config = dict(
    arch='conformer',
    inner_norm=False,
    moe='soft',
    subsampling=4,
    layers=8,
    width=320,
    kernel_size=15,
    residual_init='none',
    epochs=73.7,
    lr_schedule='linear',
)
Rows from expert 11 of block 5, named by matrix and row number. Rows with one number belong to one neuron. Each number is 128 + 24 x the weight over its row's rms, rounded and kept within 0 to 255. All counts start at 0. Numbers have three digits each. After the name is the row's rms in percent of the matrix's.
# up: expert up (model.blocks.5.mlp.up, 16x160x320), inputs 256-319
# down: expert down (model.blocks.5.mlp.down, 16x320x160, transposed), outputs 256-319
up.34 103:163099143138109158126194142108125109110077129098116135111082139131124155168118148116113141171068086090123139126161127139140127124142157131148169172118155142109122167106145127086123122174161129
up.35 109:138093115094100092124127138113160145128121132122116077157119139132160115097106167130147134105115145116169114125120202114128175094126125142134166139146121110170183152149099135145122082196116123
up.36 110:135129128137139146134156155153079070097094106142090138121097158157108155191106140127101139138106134126115125112123121120107142155141165146128114168126193087112117119120097137121115122093122142
up.37 093:063132129106124103129134141100068101123135095097114094134139101128150138172125162087145094108130076164208120124106165131163124112151120108113121109128146144135129115152127122118171089131093142
up.38 121:173058165126100177120128141080150103100100156113108152136096139150128178098141129137120145119085094092120134140114117162125120131103151122135154172118168085137167118105120106130133115121133117
up.39 098:149157113164147154117150127154103100092108093111110145133127161141156123103140125145130124119163134109201104116120124132141123063114160137116146131132170107132111116148194117138183162125112116
up.40 097:080124113133133108118110142101112177106152131157117137164113148109128120177105108133159144145157148104107091098124119092111155107119133142118124113108182134111140117129109185143160114109130123
up.41 087:100153162131132178111146108133100173095084152173140097163125094137104186212128195107138136138109130113122161120095120117075147142159085110132169170141122099124116108149157139109110117162125154
up.42 093:116136105135162138111110124122143093149115121166101110115154122080124132097118144144131148134169128127117130150098107148090082084131126119107127102111120144133134134136119124141139115103144106
up.43 115:136147121123131090128124183154137082118109109091121110147089137099129136114089101158121115111174083105126110132121150151087118088131165130134126127142136111115197124115100104129098122128171109
up.44 086:065110113132127137090173143137094115103120116111118097152106146118145178100150151131149123131108132147130113101125137155123178115151173106132151111150131163140117128117185127131155132146125113
up.45 099:103105163129146090148215163136116140083134130121112152124105133119146153146088144109109106152108077110120088142135145130141116156133170160105148141108132139158107153117121128120108114117154107
up.46 097:163079132161114136114146108131139161145089128081119108135139127111136144075146111117180121151147135127137129163120134098150127101129114135129154145132223095141155136155091108118147147134124094
up.47 094:126149065128111143133107141101095092138102115111114078170127093122127130147097104137121149129120143125148127111073126143144098126122096142129136114134118118105134132155105154084160125110114153
up.48 116:134141115141156148071132172122108108114152176159111155159137159137131147154133126102138099134094121105088116089094121155117064127168146113114087146116179126125098116140110153121164150125121136
up.49 103:116120103104139138119140153162132127117096106101125063126132137166133121171129129118107118139107108153174106144123127154140122132141117112128177154152112133125147132120126100115140087150151137
up.50 115:145121152129084137136156113141109113104080099092091119096102130138139155135123165136087154121097113143150119163113185147155134136167144149160138129102119108128131145127136093086163085174146114
up.51 089:121130178123158201137125137100125135104090120179116152149133173101110106197121170144146149134123121139153083168103106153114111139148147143119108136090133155140084108115181092128109108130117101
up.52 111:125129136124127158077145117081120140122105128158095131148149159100130119150097147107146086121119121141087135148144159114119142123141117136092138124129141109135117116168132119101124112150154136
up.53 066:094099152134156170113130128135121093122096133147107164145124109131098130192122132140140119144108112121102126154141144114133135169105080134125141189139146081130091109149097120102095150106140138
up.54 126:084174108133099091153133120101109139111124138114078145128122105103146117120105124141147086107111101117166128130142139133111168126142131147133117099155097100136100145085137135163136098135084144
up.55 095:090135156115118179125128114148135097082105107145130106143127145138147158155126151126142164094150146112150101143141173195138116076186124154134138137113152138160096103178207112092123146155135113
up.56 103:124157088091120152124161102119135161133119129155108083116117127124156167098115091109126121126114131126089125149126158135124114137142144149144155133110135064174130139127125130107150125161117090
up.57 106:120104129152095142155136115167110090167091102111046112095140081107133168136106132144095127113105092120100120166099152114145119150130130143120115139120132088133115166131104108113142095119121117
up.58 109:106158128119113131117174142117084129109099134136125096145156113143131157144154135140172122143142101132141119113081203136130145140132127132076172139149130103129163119164118121085145119140112119
up.59 077:115107120118135146109135122132119137130103122122105168137160176101128098142087147130116131126140121137124163122095135124124081144119113125117141132132201152134094115155123158136115101100137102
up.60 109:142105116101145125087152108065128135111105145171128144159053065128158155181127177125149104150118108156139127145112138097121142141113126115136176159133174114143173133128111143106064127153125117
up.61 105:150124117113128111127142151144115125134125140124126088153150152108141112138120121131176112146167097108181101150088144155147078104153103141099154114121124152162168118137107089089137109152108134
up.62 095:134178143149131110136115145166130118123135113122090102146140161061121111136131139146107132107145094117168090131149119164090090101165152149146082084154165152120081147123132118150137114128132130
up.63 095:147105103115134130112104127086145107138137122145109123127104113126114143181109120155108089163114147145109133159143149123129097181116121166147106108116111169131082144127120109095085142126130148
up.64 111:073133135088158116095125181154103098148139122115138058127143114125149111157097137139198087135158115139170097136096155111136122081153142111131134098138135152124137138168149123109168117140134135
up.65 090:111115138113114173121115148126103119133111135131150067147072135114125195144109130125091154129120113113104126102126105159109110124147116140151186105132129149133149154161177093108135128116137139
up.66 098:176140143126094154111125143112121139128105111129137132109107131137155122158128141101163135115154130099128111126145129142191141055133134165120131127115204161117155154147156075104132140187152094
up.67 069:082147172106100146110129131117110110142151111097135101138132149083133115141106108110142121120124126145125104083133150114132096134105113124131121094092135139135166154154121142137160132120129113
up.68 122:167144124113151125108174089124140143113088118149115131120108137106138166115150163145137127154116126131122130158079152144095141152124097122108181131136167095144136123141103093111131107137127077
up.69 077:116111103103140143132145159116107139135157133169131116135127143108135132148112158088153096168080122137155122141108105144135099155136123130118071106133129147130132157117111127149148133122111123
up.70 144:086142162151110151123154121138131170088091121171110120150136169128113119152104141130156166101175120122105125163143119125097140094120159156130161121091165126112127102150099140142093101149127108
up.71 101:163107123106112145110165124079105096070096151126111131154057098119121177163156128150134099154115114124131119131061150135109114140100168127157162132107161111135172136143120133102097099170127121
up.72 099:120090154115134136143172131097150081093132125099121147102083052130135171115100098122094108160121131115131111175134113111151126151117140136106137148128126097157112158100139106132115119121133131
up.73 085:190110127131148178123120106116147120145123137132119112091143094095122147150148133149135159131116146136150129136139128160146111120135130148125103104096113168133119150114103106065150100123110121
up.74 069:064117114112147098161144145115053124083116098138116097105113137158109187202112105112152138121144125142114145094123115095113130175110127128147129121137130120121149122108152120129096124130115148
up.75 122:127130151141148163130119138105137184101133120162091164141142130165158103157110164143166121168121139076165100118115122147103126124135128196121101134129142136141103124121115163135102141135157125
up.76 122:104126091126135107108122152107104093096127154106099143164086118099138123176110143165128129178097068134151097140125161163119105114114156142118161149112128133129144142110063139119136132103157126
up.77 085:084152114120132111144101136115126108125115113167095126153097151123129142120106142121113116065138121132153082092116121153118147164114121175142084128141094119167068128114144143161125130119117141
up.78 107:093140132161111160103130122117143130144106126151133183145138130098144110106109117112167091155114098118130123141137099116096126114161125137104174127164196084150084138146125126140136130115119145
up.79 113:150128121116123110125154130093132123120092127115119040128125145109106121110133110118141117135098115153138115152179158180107136121165194108128151140121110123134159154115135091121146093172113123
up.80 098:096131116122124136103117126092124094136135114162103123146109140057111137159070117147115116116134125133109120168124157159117094122131123162152100109116118121116137124124125100122104127137150103
up.81 098:158079111161101125092156136114111107111092127113082120137106086138144182106115110112123114139095144110108128138134134127136120107134185161138119152109190085127121143128115156106155149151132095
up.82 101:116109110100143153093101134129135092141136104163110118135122098092147140161118117141134131117151119117108122133097136104134130137113105157137149119117153122123108146139099142112122134116117085
up.83 080:142084108084165076116115153125129093140132125092103121117119108151167123138111135119140094128102131120190103093101159122201132101100138140115108107104127166117125150128136116129163126124147101
up.84 088:128109116123127152132110147126103108141143165121109128142143146107128130135115143118114138160119146150124125145122142179109102131146125128143107147084156070147107121143087124114160128113119124
up.85 080:146147127104169120131105119102155143157159132187127110135092115118135156139105164109116139128132151132114109119094131142111068145094090130151145131091144096117133131143116171139126108123120099
up.86 104:096171105155138141108133140154124152119088117162106071115155161103116136111130156157149144098164120104158088145099119125095115108154139121103125107143168138143082138133176119137142150143122116
up.87 097:060152092144140176128155109140136098106140100100100122107136167123151129169126108155153165114141150112139115156131128107137087128125155132105125143129177109133106110155124122089150148095136122
up.88 109:114099152162149126059140161147120088137110116131094119149150125126100142112103106154161110144099135103119122161145147110112127102144132148130153102119171088117134116161110118114143106126131089
up.89 114:096107173136111135086154115150134111145143126125124063111148111108105143127096102112139147168118104117138101171153125085129148125112156129128146125123179129099156164183125135128134106130159091
up.90 136:125098124121111117110137134117145106124117111120084088150091119114129145116113149148111122098137105119098117141163143116094108116122165145139139153129142089138178115108088086125101101119156064
up.91 104:124137115149074134115117130125116105157143097072112122083144090070132121142085129150123122154120143120142144168167183137138140100134172147126131098132144130117133163137102136072090126163135133
up.92 099:108118125112106140120126126117100115148109100115128056137125066108139107159081162129141113156119109137128132128095144115167140116136125135118134117129123148140141139146094121094135115128141144
up.93 078:113073121144138150139142139136137099146123127132118105126144119141132171112110107130125184119125102134119176140118080122129132161097128112143143128119139099137144139093130162138144137083117133
up.94 099:124142142098136124111110136125121168138113174161126110161102106082137128108091098136126097150107115148111068139140160135125108101130140154123193145082157101134137148155139133117146096115153120
up.95 101:086173089101104169138145163139090149143099153118117096126123165167140165127117174136127091164073101120145102103069166114127115140135150144149128135145142114146124163139083142122181109130122154
up.96 112:128128143112143176140110129156132145123135111124119138115115140093122097149088158148114139147147132129112106138137166152138110117092117151121128123077140143123132125163109140143125091113181114
up.97 120:091167132102123149134135132121096143068116130134099087152100119153117164175119148113120143081119103135181054100097161145077144130146150124125106136116115121135121117142139118120148097164087123
up.98 088:151093127150121098114125151117110097111138114108085137137089100064129118158113123149142124157102109089152111125133169157155105070136180167151107120086175153098134157140086114082143112145151098
up.99 121:120132096157086136154141112092138086137117090100099091109146082122153159120113098108118172131118125115103127138150152150182136157136120140131125134089150100112158134139119123071158136156131053
up.100 127:111163120098109119139135159137082102133112139117115079140132116140128133127104172159141124130084127133195107122097182100116131079170127127139130122171090112141141121133116138109164071129085151
up.101 068:074130145105145128123109150112103123117151121190129113158130125126135126183113100105198128151117133096129096068076132131121111122108076149118124121136135130118122135142104153135148133145107129
up.102 095:130131156144133169110125136097144148105130111171125185127117155120138131143095150121164116137121127127098102141148118145118091108119084157134155122115225098127137127142136122148118120099151093
up.103 087:095133116111082114120103117123096146146121121122110105167142086150110153129117108129165102118195116141116084091100126076142185131116119153135105125125131093116148114139088168137119104140108145
up.104 096:127140130147109168135128138132137126129127113139111187108116138142130132116097144106121138126071130104118109128142145137116116111138119144144137111127141092119187143120137133124147107082150121
up.105 109:087110145135097134089116121124099105131092163145127118129099088135094167155115120121141157087142100137115148121094133127113174087098104113137183128103155125123147121155097131131133107148108157
up.106 129:133152132138125149145112108134120152119117123147092149151160121123129090158122131145169186140112133108189089101122118137115146081133137208117094120129141131127078135125115167116126109122117122
up.107 094:092090170129148150145193174151138113108123131153081099129125099127136166142111138133138115112138082112159125140164091094139149149133153099118142162131139086164102119098143116166101131138124128
up.108 075:137144099114124168130134156071116117114142137136125100138137150088163150134124144114115154151091153139126134126104098170100119152135136112142151150121131087171134117095094150113145103097090130
up.109 108:135181087103112134129146132111097144134139129089138115138164131127142139152145118142136121166095103124145089098137211144125155127178128135108139113158114150124151144129116137081158113137111128
up.110 083:146134176169119162137131137134121110126080134102117143115133165100105089169090122161096143163147136130141109140082127178113080162125178133104098150110176146119114093154098108083146127115161124
up.111 063:129123116104117137142143137144115131138110112138111165156137110139117167129163148141109141084164132155104149098122101102151184128128083105135120130133090120140121097099164152147136113122120149
up.112 120:064163128128145115138133120145139138103156175120097120173106093111128144160124146163099135133138090144188056133104103122091136147140124136147125148155106118146074125115129163137111119102114138
up.113 096:148124116130092124162135107158117113156106119155093157091106107106148157148121130153113117106121124145137116150077152104132130142114118146135112135134091108135115139105124132115094092126108142
up.114 113:120100143169098114082130127118127096091109135124119111138090107149094149182125120143132138138136094149113130164130118110104162127099165115133141140078192132125117134162111097109096151156153106
up.115 110:095140111129107161127132150147092139138114109166121111159149155157131169164108118091124120105148134072093146093139120102113144117171122138135089106137186145113119133167174136090133156141134092
up.116 100:122109122112110118130157155154121118115143136111133063154127133118129157094115142131132081129121098112184114115164153131113125096159149120173108111135107158146154163120138130152144114167150125
up.117 083:133156104117081175123139118121132105131135095106109172092121123103151137146114092135090119125113134117146118118130165139144121130121113149123147114157121142139093122149169094080100139139140125
up.118 075:156105101076158096148117161099093109141136120194077170116119110140158143153125112164121105127142132145115142116083154145147127154130100138110137130150111135160114102091134146130090138101107135
up.119 041:126102115083128158163121169086130102150137137132129111124107114140121139164133180114135143160151134108127123087063118125144126123121124141145152119111164151153122136108148101117172160129100128
up.120 090:118094115139118126084092156116146119136130115109110118121104148091142121111069133121110070172122124132140114151144136173102130105125137139142119094062162115130156194144104104124143120137160123
up.121 096:124186125119133116146125159158104159132128111162095108172137134122139112146108154158106127129137110131136098094130149104104134103167124169129145147138093085129118111111077155124128075112101130
up.122 122:170112151135099166112113152101164154134093144196122136138137171175132134129135149102143191099125151078102136133147112150093110123145122156131144143145190136106143135153116126127111120138158096
up.123 104:071175145144149138148144121153083138089083119147111103139156134115139137185114137138140167107136129132180115156126151141110090130172133138106102139138112109126092106151129120103135091134086124
up.124 063:135149177106110153151135115100118120114101124177116095111154136119124152139108119099142159097127145140119164095116134140132128177110102112120128116106107118123143108110136109100136110131096141
up.125 060:147131121137144129124156151133128115120120149094111140129089091182128167132147134125160095152142136126135124130123127085158149120128140134117125116124160106131156132140126138109118156151133142
up.126 102:078146106135106183134128114136133113117112127156117126138134132140145113124118109150166166135149110086134107106067149123104145128121146159143154100155149114103110101142106178131133113120127131
up.127 093:115103133126112148103185117112113114085118139103100157162111108157142177157137122107149150135123129123134122124148137124125169120142113163120141159115173078129115133143133141096098141122124092
up.128 095:158112111153135112093126150139113094135104133090092107150126099126112147085102098153113114143144147108104105137119135094099117135139176169142098113149159109116151164162118144110139150131140115
up.129 104:144147139101121127137165128177123150127100145125099113126100147117117148111110150119100100156104116126151104158080168168105105144141136142149108124132125136125122137155129116117146094156178110
up.130 051:138113124124104139130112124116136108150135105156082086129147098130138134144117098130138102159120128134112142101099115125132102116127173134148108106108140180123103127146158124115119159118162103
down.34 101:139119104106090141151091140097115143132121135131143138118135132133124170112100152124174103156102094175133094121157110135117081146118150121130163146119125113141150145122098128159120160109097165
down.35 112:149114104157117137147149086085116146128118161120124114130151111101140130108110117126132095157114077104091121147112132093112146158163115125162151130137091138134123152099108163148132102127115107
down.36 109:148146124125173140140095118156134137108123096160147112136169143096105128126129159161159162095136108123169121118132087135117141136143124120106155131182133114172139124119116111157117143129088138
down.37 084:142146170124147145097143156104145109111102092174118114109107122082108121164140103110149109096143114085125103124132118163115169103135113156152144101130120135131099138145146156122168162163137128
down.38 122:108173128135128138154137131109093143077114117119116086118154129170114133183112105106136124114128149151168091107111156147127124148124112124089141140131130122103124120149174103156113164130133119
down.39 091:104112129143108191142123149072054148125121110110114142145129138107111111124100124123167143125126089097098152140147124167110104127170103130173115174131151115129084141186113119151118084134136111
down.40 088:125098118097139121124124181157156138135126112172127122068111126146144143112110185116093117143128116115136164120105118105129129150124123124107159125122112121172128177154128118111131135121166135
down.41 097:160149105135137143129115166163134079150108096139158143116153152088135084130120107150133128120152144136124120119185114166148131089145149120129111084156135140146087138120109137101142102124138125
down.42 104:125117108112127141112130139148138135151136109112155141156126135161084114112150114120140135147154153154090136089114137169166150105087126137102111110138115135089100122156130104135142114146129122
down.43 105:083139130133116107101154138166090117129154091152134103119189117133135124140130077172167131161130118135077158164150125129103147149109088153127141116121123153114110135122119140142086123123134103
down.44 086:101153156129146099109094152152120114135108139179090143144153141132095121129117092147120152136156119089121171127096068144098127142129153113130159112123148099130153160125104169161099114129113181
down.45 092:159107136102161139119130158134145124156103160145147102108145123160104131092157134164136124135116123141133129126154130127113149138115145092129170142105104130173148136148118119135139124118103179
down.46 095:144115148133151140102138128079114140111139144140125167098125146208162104097127133155162121097090154112151114136109160114150132113145138115114154149112099158179124121105113112149095143124119133
down.47 094:139126134079116107132142080173145088146142124101123117090101105131095112113162109142101113170119178148095134121128127144106140155110162133111128095125102119119189119130109151151167080125153142
down.48 107:082132091134127106120114133123130103099125141130136164121143105141117149165118128095120136104152144101125173130137095101105161164127108091129130137115137113167124133123114181138093168147127145
down.49 105:095128162158090119123120140137148149169100101128116127085152134142097116139114117156138146149148092149117162163130089106143121120114140101127149145102189113102126137135137065147102135127107150
down.50 111:111149139162130186141116125138112150161129105174122163103193164133137141114134091139173118126144127136122134118140116137134094125079138130101149113155133139146128108135122103169129149126125125
down.51 092:120120097157094129125144087143103114103146116109159178118137135152143096112119129143158151136146126111137122121158112113131168126105112120155106105117152136114058131122120173102136151135137135
down.52 107:173139168102133121117110102160170112139128135110133133106099117089080116104131066147088171132147128105164075128155111120139130099121138134159146078091116132095160136154135149054151085140171179
down.53 068:155153128125134093149136097181095137154101072144162124098117176129111113099126146149152132115094100172144120113175147115146122105138117145161162105153096147098118135098103126132122139124118139
down.54 125:163130172112117142119127113103133147131117095126130150143117120131152126134130118128157163099118115148141104136099121145180140145152119155092143062187130172141110118125172129081153148132121114
down.55 088:119134129145144120114100111155115118127099120158095171105186154096144113098130140126143134109113113130104163134112117161157136142091163153144143083141100132166149127089110134182148148116136116
down.56 107:115158141114096144131116119108149141105141152124115142117078088142149157142106104119149114112117136098104095129152168153137144122140082155159131149149119131149112129135169142129121111102136108
down.57 095:126188125101140139159130112124120142110148093182138141134126139145131107127123120106157142108134166113168129131096102172131153105154120136152116125176126126157101087087180114133133151125091160
down.58 110:167143141117090133122078140122134147131127123132126087136073097078115141118129105110137113134146113138106100110112163127105135118124155124104149134138093104107144158125082125103146077105110138
down.59 072:155148159090155141135121106153133133124147113155126144139074128132118110124170122125159138102159165148123087108120110133146171110117098142142128133140116120095091107140135139134138109169111167
down.60 118:102134142134131111094120170167149136148154133126124140111144149161111125113099120201164121119124173113142135114158146122110152097102096103148145153105132114108096136114129119159138081111136112
down.61 105:161136114106176086150118130128102142147119140144133161114091111144137161110140118137168119157111157140097162122093085159131133150086154108101126158148071103177096119111094144148127142097107112
down.62 099:107103136159091175151102127069107152137099106093124151101151137171138108137092137110109160106119138139098158154125102122161108164125103178153130116133165150147095117129175080108115134181136117
down.63 101:159097111134131104123162089170142096139111120137182119078088125188131127102133158106181113108150127161108190117174112145114149158141086103161155125126158117145170154096196149119134146123125119
down.64 119:133122107141112121146142142087090147124135107156122142135120129130139133154135100140159101152142156110094124129112158131110125101161137147168096113130142121096172138147145142126183115141140106
down.65 079:087148132112162148116074214139121138115086147138129181147151151120123106131122113105138101154133116156133134145161120159129132116165176142110101132143103113138114142099096086127118056125129152
down.66 114:131121102125148092114136122096133076142147136140148112158151174101120138112123169152126160125107111112126155153159126153123093157116139113138133140092161131181096118142106150149134101142124109
down.67 075:105124163158136146132116120129144100151120145171129116094121137107128164155109108089110124159113132128104151135093052155165139165050159114152146140130141109134088146156116124107103109159132148
down.68 126:145116131128129177144132076063157155103104125090130135098082122151127113113116152103122117108140096108132143128119133165165186114115105134164170130144116141157106166101148115123133100143120152
down.69 081:099093135129134119116093165089173069127129113182135171115122122112110130164158103140117125123146182138116162067148112150130124123121144117147118113165140133178061150137137156106140141128126169
down.70 139:121139096110147108133121157164139104146130092115153163118127139140126094121126123162109135116171134094191096093089145147161166117143156124082093069155092143177130104124143099099158134138122168
down.71 098:151159087103134104125111122179145129172123121138124097126094116150109126099143120141211108125146154123143096116105121160138124112134156151115167111151102109123124153128163166119097143122143146
down.72 096:117138133106097107150121118163070160147134076138127092144139118156109134134142110134149107128121167173117127150157167117105108125150098133156128120149131124069109147156174149140126103130117114
down.73 079:099170133123148191093156114140117090110094101109113134111120154128128128149083135097127120120159175136114133120118089129151129148158084111128170078116173127148102116164155152158135159138144128
down.74 079:127171163144142126120073147183162134142102101172110124140125120127147097126175136158097112123140141151158126087131127129156128094121141145102090117106115126135131140129108130126118145150123117
down.75 117:172114140126121130105147129070170155113095145157135147141087153163098148099142153121159140108112152144108133130145094140109128136071126125150171175136164144143131115160131134162134179144117123
down.76 123:153125125091166096095079151127149137152104137145102136133156136129113108082154119142182130121129081171092136147163102143119121130106128154118174109101156122134148125132112056145127152102131109
down.77 090:165104118139129168168156101097142136135145148137125135052137116138151127133129132078169087134131140118135143124135140136143123151117099122130131117144137149173156170112153112121173154142142109
down.78 104:148163161144083187155121086101112123119119104072136150125104106136135118143120116124158150114128163095146120151094184122157139098135119135171111089144112146131121130168195096128132081151127163
down.79 116:080143128142096158117100116114136147125127146133118163125158123116118145148102125139145150143142091174116138138131083109131102183098128108147151168111141122128099148172123135159109079125099124
down.80 107:161102108158120137126075118160146125183136113084158136057121138155128127107142121167117150122135111158103145085184108142134112129080122113134150110133133156135151148134152130099153179115143132
down.81 099:121181129132141095169137114153120106102194114152111097101140153124141112101145112140184149106138174136179101146103107090128165126165099158097098114156097115101157119090136144162134157132115157
down.82 093:128120093162111125120093098153134109184160116137114113087091111163147163145102144094087125144122203153113126058119145166101107130102090126110132115122151101091126167155116138100122115099171130
down.83 087:148114105160108104106142119088136160133170110153113098135142165140132115133112102161071153137080138141097126101140170141118143140104097167124133162148120104134117153121079168101139121100099121
down.84 086:113151142105154146141101143132160143146117102140150135105194126163117104137124109172160117144185157117118119171139127084161132125134138134104139104147089132141118131117129133164112156153148158
down.85 078:074111143172107137140105149127126075141125145192116154083126117089136189166121150117106124112116158098150150117156123163110082117106096110156082137141133135179063152086106133088105111118130116
down.86 100:114133132155106165110145103107151159087137115086111140119151116191120080154128135136113152127118153115109141141089140138133151160163097183140166128144125115151081146126151135134136107133142105
down.87 095:114176124148139137106121133186124131124136099117133098091073139144128114144124087125157141114142154132137125127134110145130136085144196134100132127128188110105106130156146153102103129138146143
down.88 104:119075156104185142140155124138107122144121115136115145086102134118134138122130131102121121106137158125160100137079100145143100117120129122126168118121125132137177127104160079102135114128142127
down.89 118:134134118092159138138111169151109097191125157185118146114119154118132145164118142120090107116104155140108140115083113163139135116129103123133139141115119095145128095145135108122126119134115154
down.90 126:098137125153122103112153133127113100126146108161103109105170168118133130149061097145166096131137126120106096147109164154095124149109102178143138122118119145102125142134124108153104151137161094
down.91 101:158089134094141120160180106122142170081111142103142122086102125152160135135154132079166136121132127119137108139135139102167136164120125201154144110102150116126124115108162152112135137154128150
down.92 099:108135139115101122132152143200118110156105079127115072119093139156086179166139134144138094144110108122100097094111171133128136107133160129143108113154129145079152146117133161093150111118126137
down.93 077:150085153095137163108079130162150119133139113125126161127148141122121076128143112184150128091160140169149150139145111126159155075158135146104140109090159150148155122152104105132124105141131150
down.94 097:156109149124126121137112127136122087149122124122129107130097135091128159117138104120131107107126109173151093104150117131163105086102130134110113137149095147134116134130148143132145074108119141
down.95 110:134150120118103128159104146119114157116069134161103104129129140158066110115106122136126134106171112097138125111090114128109141119139160133119130134129126131155100126090124133139132140148078133
down.96 108:141147155105160107120096155158142150124134104159143137169091146104100144113139129146175131140117134140139104109126131142116126104139086147130149116142066130130059117092145148107120129116127136
down.97 117:138155142148151130149109138101157094119138115149109135089164133136144117116121129120098145100104125117147111143148164183121115118136152134142131089161081119150104107130138132083134114156126147
down.98 078:158151089111126114129122104128116141187097156114107112073127121153134171059170137082120147141153104172128146138170096119142153159086122137111119112125134124148137137158119135133158153120127137
down.99 117:115196133107117135149159153176140111113167156147142145153120135148195138113129095137145128143122123126159105135139117166124079137126164151108130151132141114141104134126122186152152121096130165
down.100 131:147111091135086152172117107134086121164118133146105126131143134080107142133106107146110134142136112130118097112107135102114117119182138155127105123146109104115117133098094145116157084136098149
down.101 075:134108115140098102139115083137161117194143121184125115138118142154114132124142144071084133149126163116122163088132164144128096153065112105138106145120126098137109167132088150084147127131148143
down.102 104:147111115090110130138094121105135110140157114090162136142106104129139133112138144151089130117104136114142130142119156111185116130105107114151155113130078142171095134178156152140149078132135155
down.103 097:152115138134144114156141110088157135157128184183123152125148136141111127116161082154102117137090144127103121118080118170108134157105136123117158153121182088123149164148121106115136172134116097
down.104 088:158110121091145102132099158134124104102150123104156118109099117086135168130108130127113111116095156171151088109159137151164116147096124117132151120171119148169102145162150113134139087110147124
down.105 114:154152125101171135067124144116155180133104094100135112101148150127116104127135127168137124165137146143100141092068125149149165142100131096096156108152110128127140131129113092104114122156139128
down.106 121:171150142126081117153146069049163099123143132143134117096086123140118133135138140085127154128115164111110146118118133157119109126067112136178135129134136120158150107152098130092121143173106128
down.107 082:129120114096158090137142115160125128149168105122120092098136130175085104111131122138112135159152155096122112120156187092113122111130122123109143127144117103107128140122112120156152117067125127
down.108 062:056138123097109071122127114125162183141104159119119110107150132188097134129133147134131119148138134121123127148127105117160164131165167100112138158156089122107145142131122131148118156130139144
down.109 105:156139142120105144121137134141100134129143175144111146147136141092107128104152104126157125150162134173085087119130096097121143143108139166096147148097128069138070110120087181148144113111105132
down.110 069:135156115108169134131122091178114141143108091143156159122128147152117115107128093142169134129151125136132125117147111117141151093100118116125145104117137131111098107115151156144140142109147123
down.111 065:159115116136150153135112103087109087110118121127113151149148144082118106107144074137094130169141156116081129145138153159131110121112112148163121114109148089143123149105095141118150125149159139
down.112 118:147100129116152142125105175084151138167151133134126154079142129153141094093173133096158112106110143143123166143174136154136116153118139105109134117109171149177136135080104106138143166132134144
down.113 103:133150134130108120156140106122165152123147136147110133103103133133143126120119149087128117124111139107111136129112129104157147119151099105128139113142115108185121145095127130155178123153102150
down.114 118:129155089068149125110086128187128170130112136106109095095106122133128143094142149131129117116165129186155117122132139128165148133111102126100133089126128094141144146130156125117146083118099172
down.115 115:107134108119125123082107151183112062145159116154105121135162155110073094161121096103083135141144140124145145145139116128088136123120126132091105153082139089127132105168106111105138108127147147
down.116 102:147090113143099119121136102160093132095117103140117124149154137111123101111150087149146143121148136165117118142100149097128169098136110191146116103118179096081171141137125101098156133127094098
down.117 092:124151149111167129133126101141134178096105106086115089160087086151134135161124092074126151135144140168127132148124145143129113141164138120105135132140140102083079112146168119104157120133111102
down.118 082:107086146115075099148098098120164126141111143134164097120091091121120150105165156077128101119144123096090160100162134148137119135140105074173128144156090139132143145095101184101175139120138172
down.119 051:108101130146076142121093106178115133113098109137132113110139159128101111133102118123117128147126131137105125112190103114182118129150160151142108114149170135086071173142123130121172106129124132
down.120 090:167118120131091101125173133116129123094172121178164138128119133142120134096151099106190139091127132097097098113150099147142110134143127188150139083155157170123101118143173152157146153124164109
down.121 097:133107109101069200166091139099102126119126148152111123125132160130104131139116133094168113143115109107062131138113156143098101162122136135147124128159105126111140137090072130152116077139122156
down.122 114:137156101151163083140147122106113087136156102198125161157169159076129109171135113164157131142152163078126089124091124180141117146119141152117110112157145129129120097093081136141149175144122120
down.123 102:103101154138093102108080147107107089130131054127125145113128126117128106136110123116114145081144124134112108158151161185147132128142102147130098064166105166152066129132137160113142128149145143
down.124 071:122120146127162131124125126168176091163154136130158155126136112106096111095149150135128128127137128137129134113149096154150135100118116101124128120102111129125153105130079127159157120112134132
down.125 068:119067114133138110128136135144118167163147154154115123095172151174132125088134116159144122123129112127116129137141122177114158134092120110159134170124124097129133161112090123162149168094133111
down.126 102:163136125135148105127156162145124112115110093125096123123137126162093151125100069138121161119142169140111107149056121113136129154084162126100122116118120137088157152133143071111125153128163112
down.127 087:061107163116137111109150141168124165129125166118134131069122121136127154094125116161120117121110149157105135134164139113120130121132091070140150172118123127080159152159156127148142085104112126
down.128 099:116096112120150097127212136159157153133120134153148116113129140152147104095140133136161101159162135133150096147085086153135185130156104141089149091095161147145156133103166093135121182121165114
down.129 112:100145116125124134149094126130127200135123098143122125121153126128111122097096134136140130108115112134131132157147152142125110119107147130144148119127108141163111106090137094123147123131093126
down.130 065:063114102154160110133102130152146072127105124142148163101169104147114126139130107109117166132168169169126197137161110118165114120115138119111118143070157111127109127127125121083146127145121177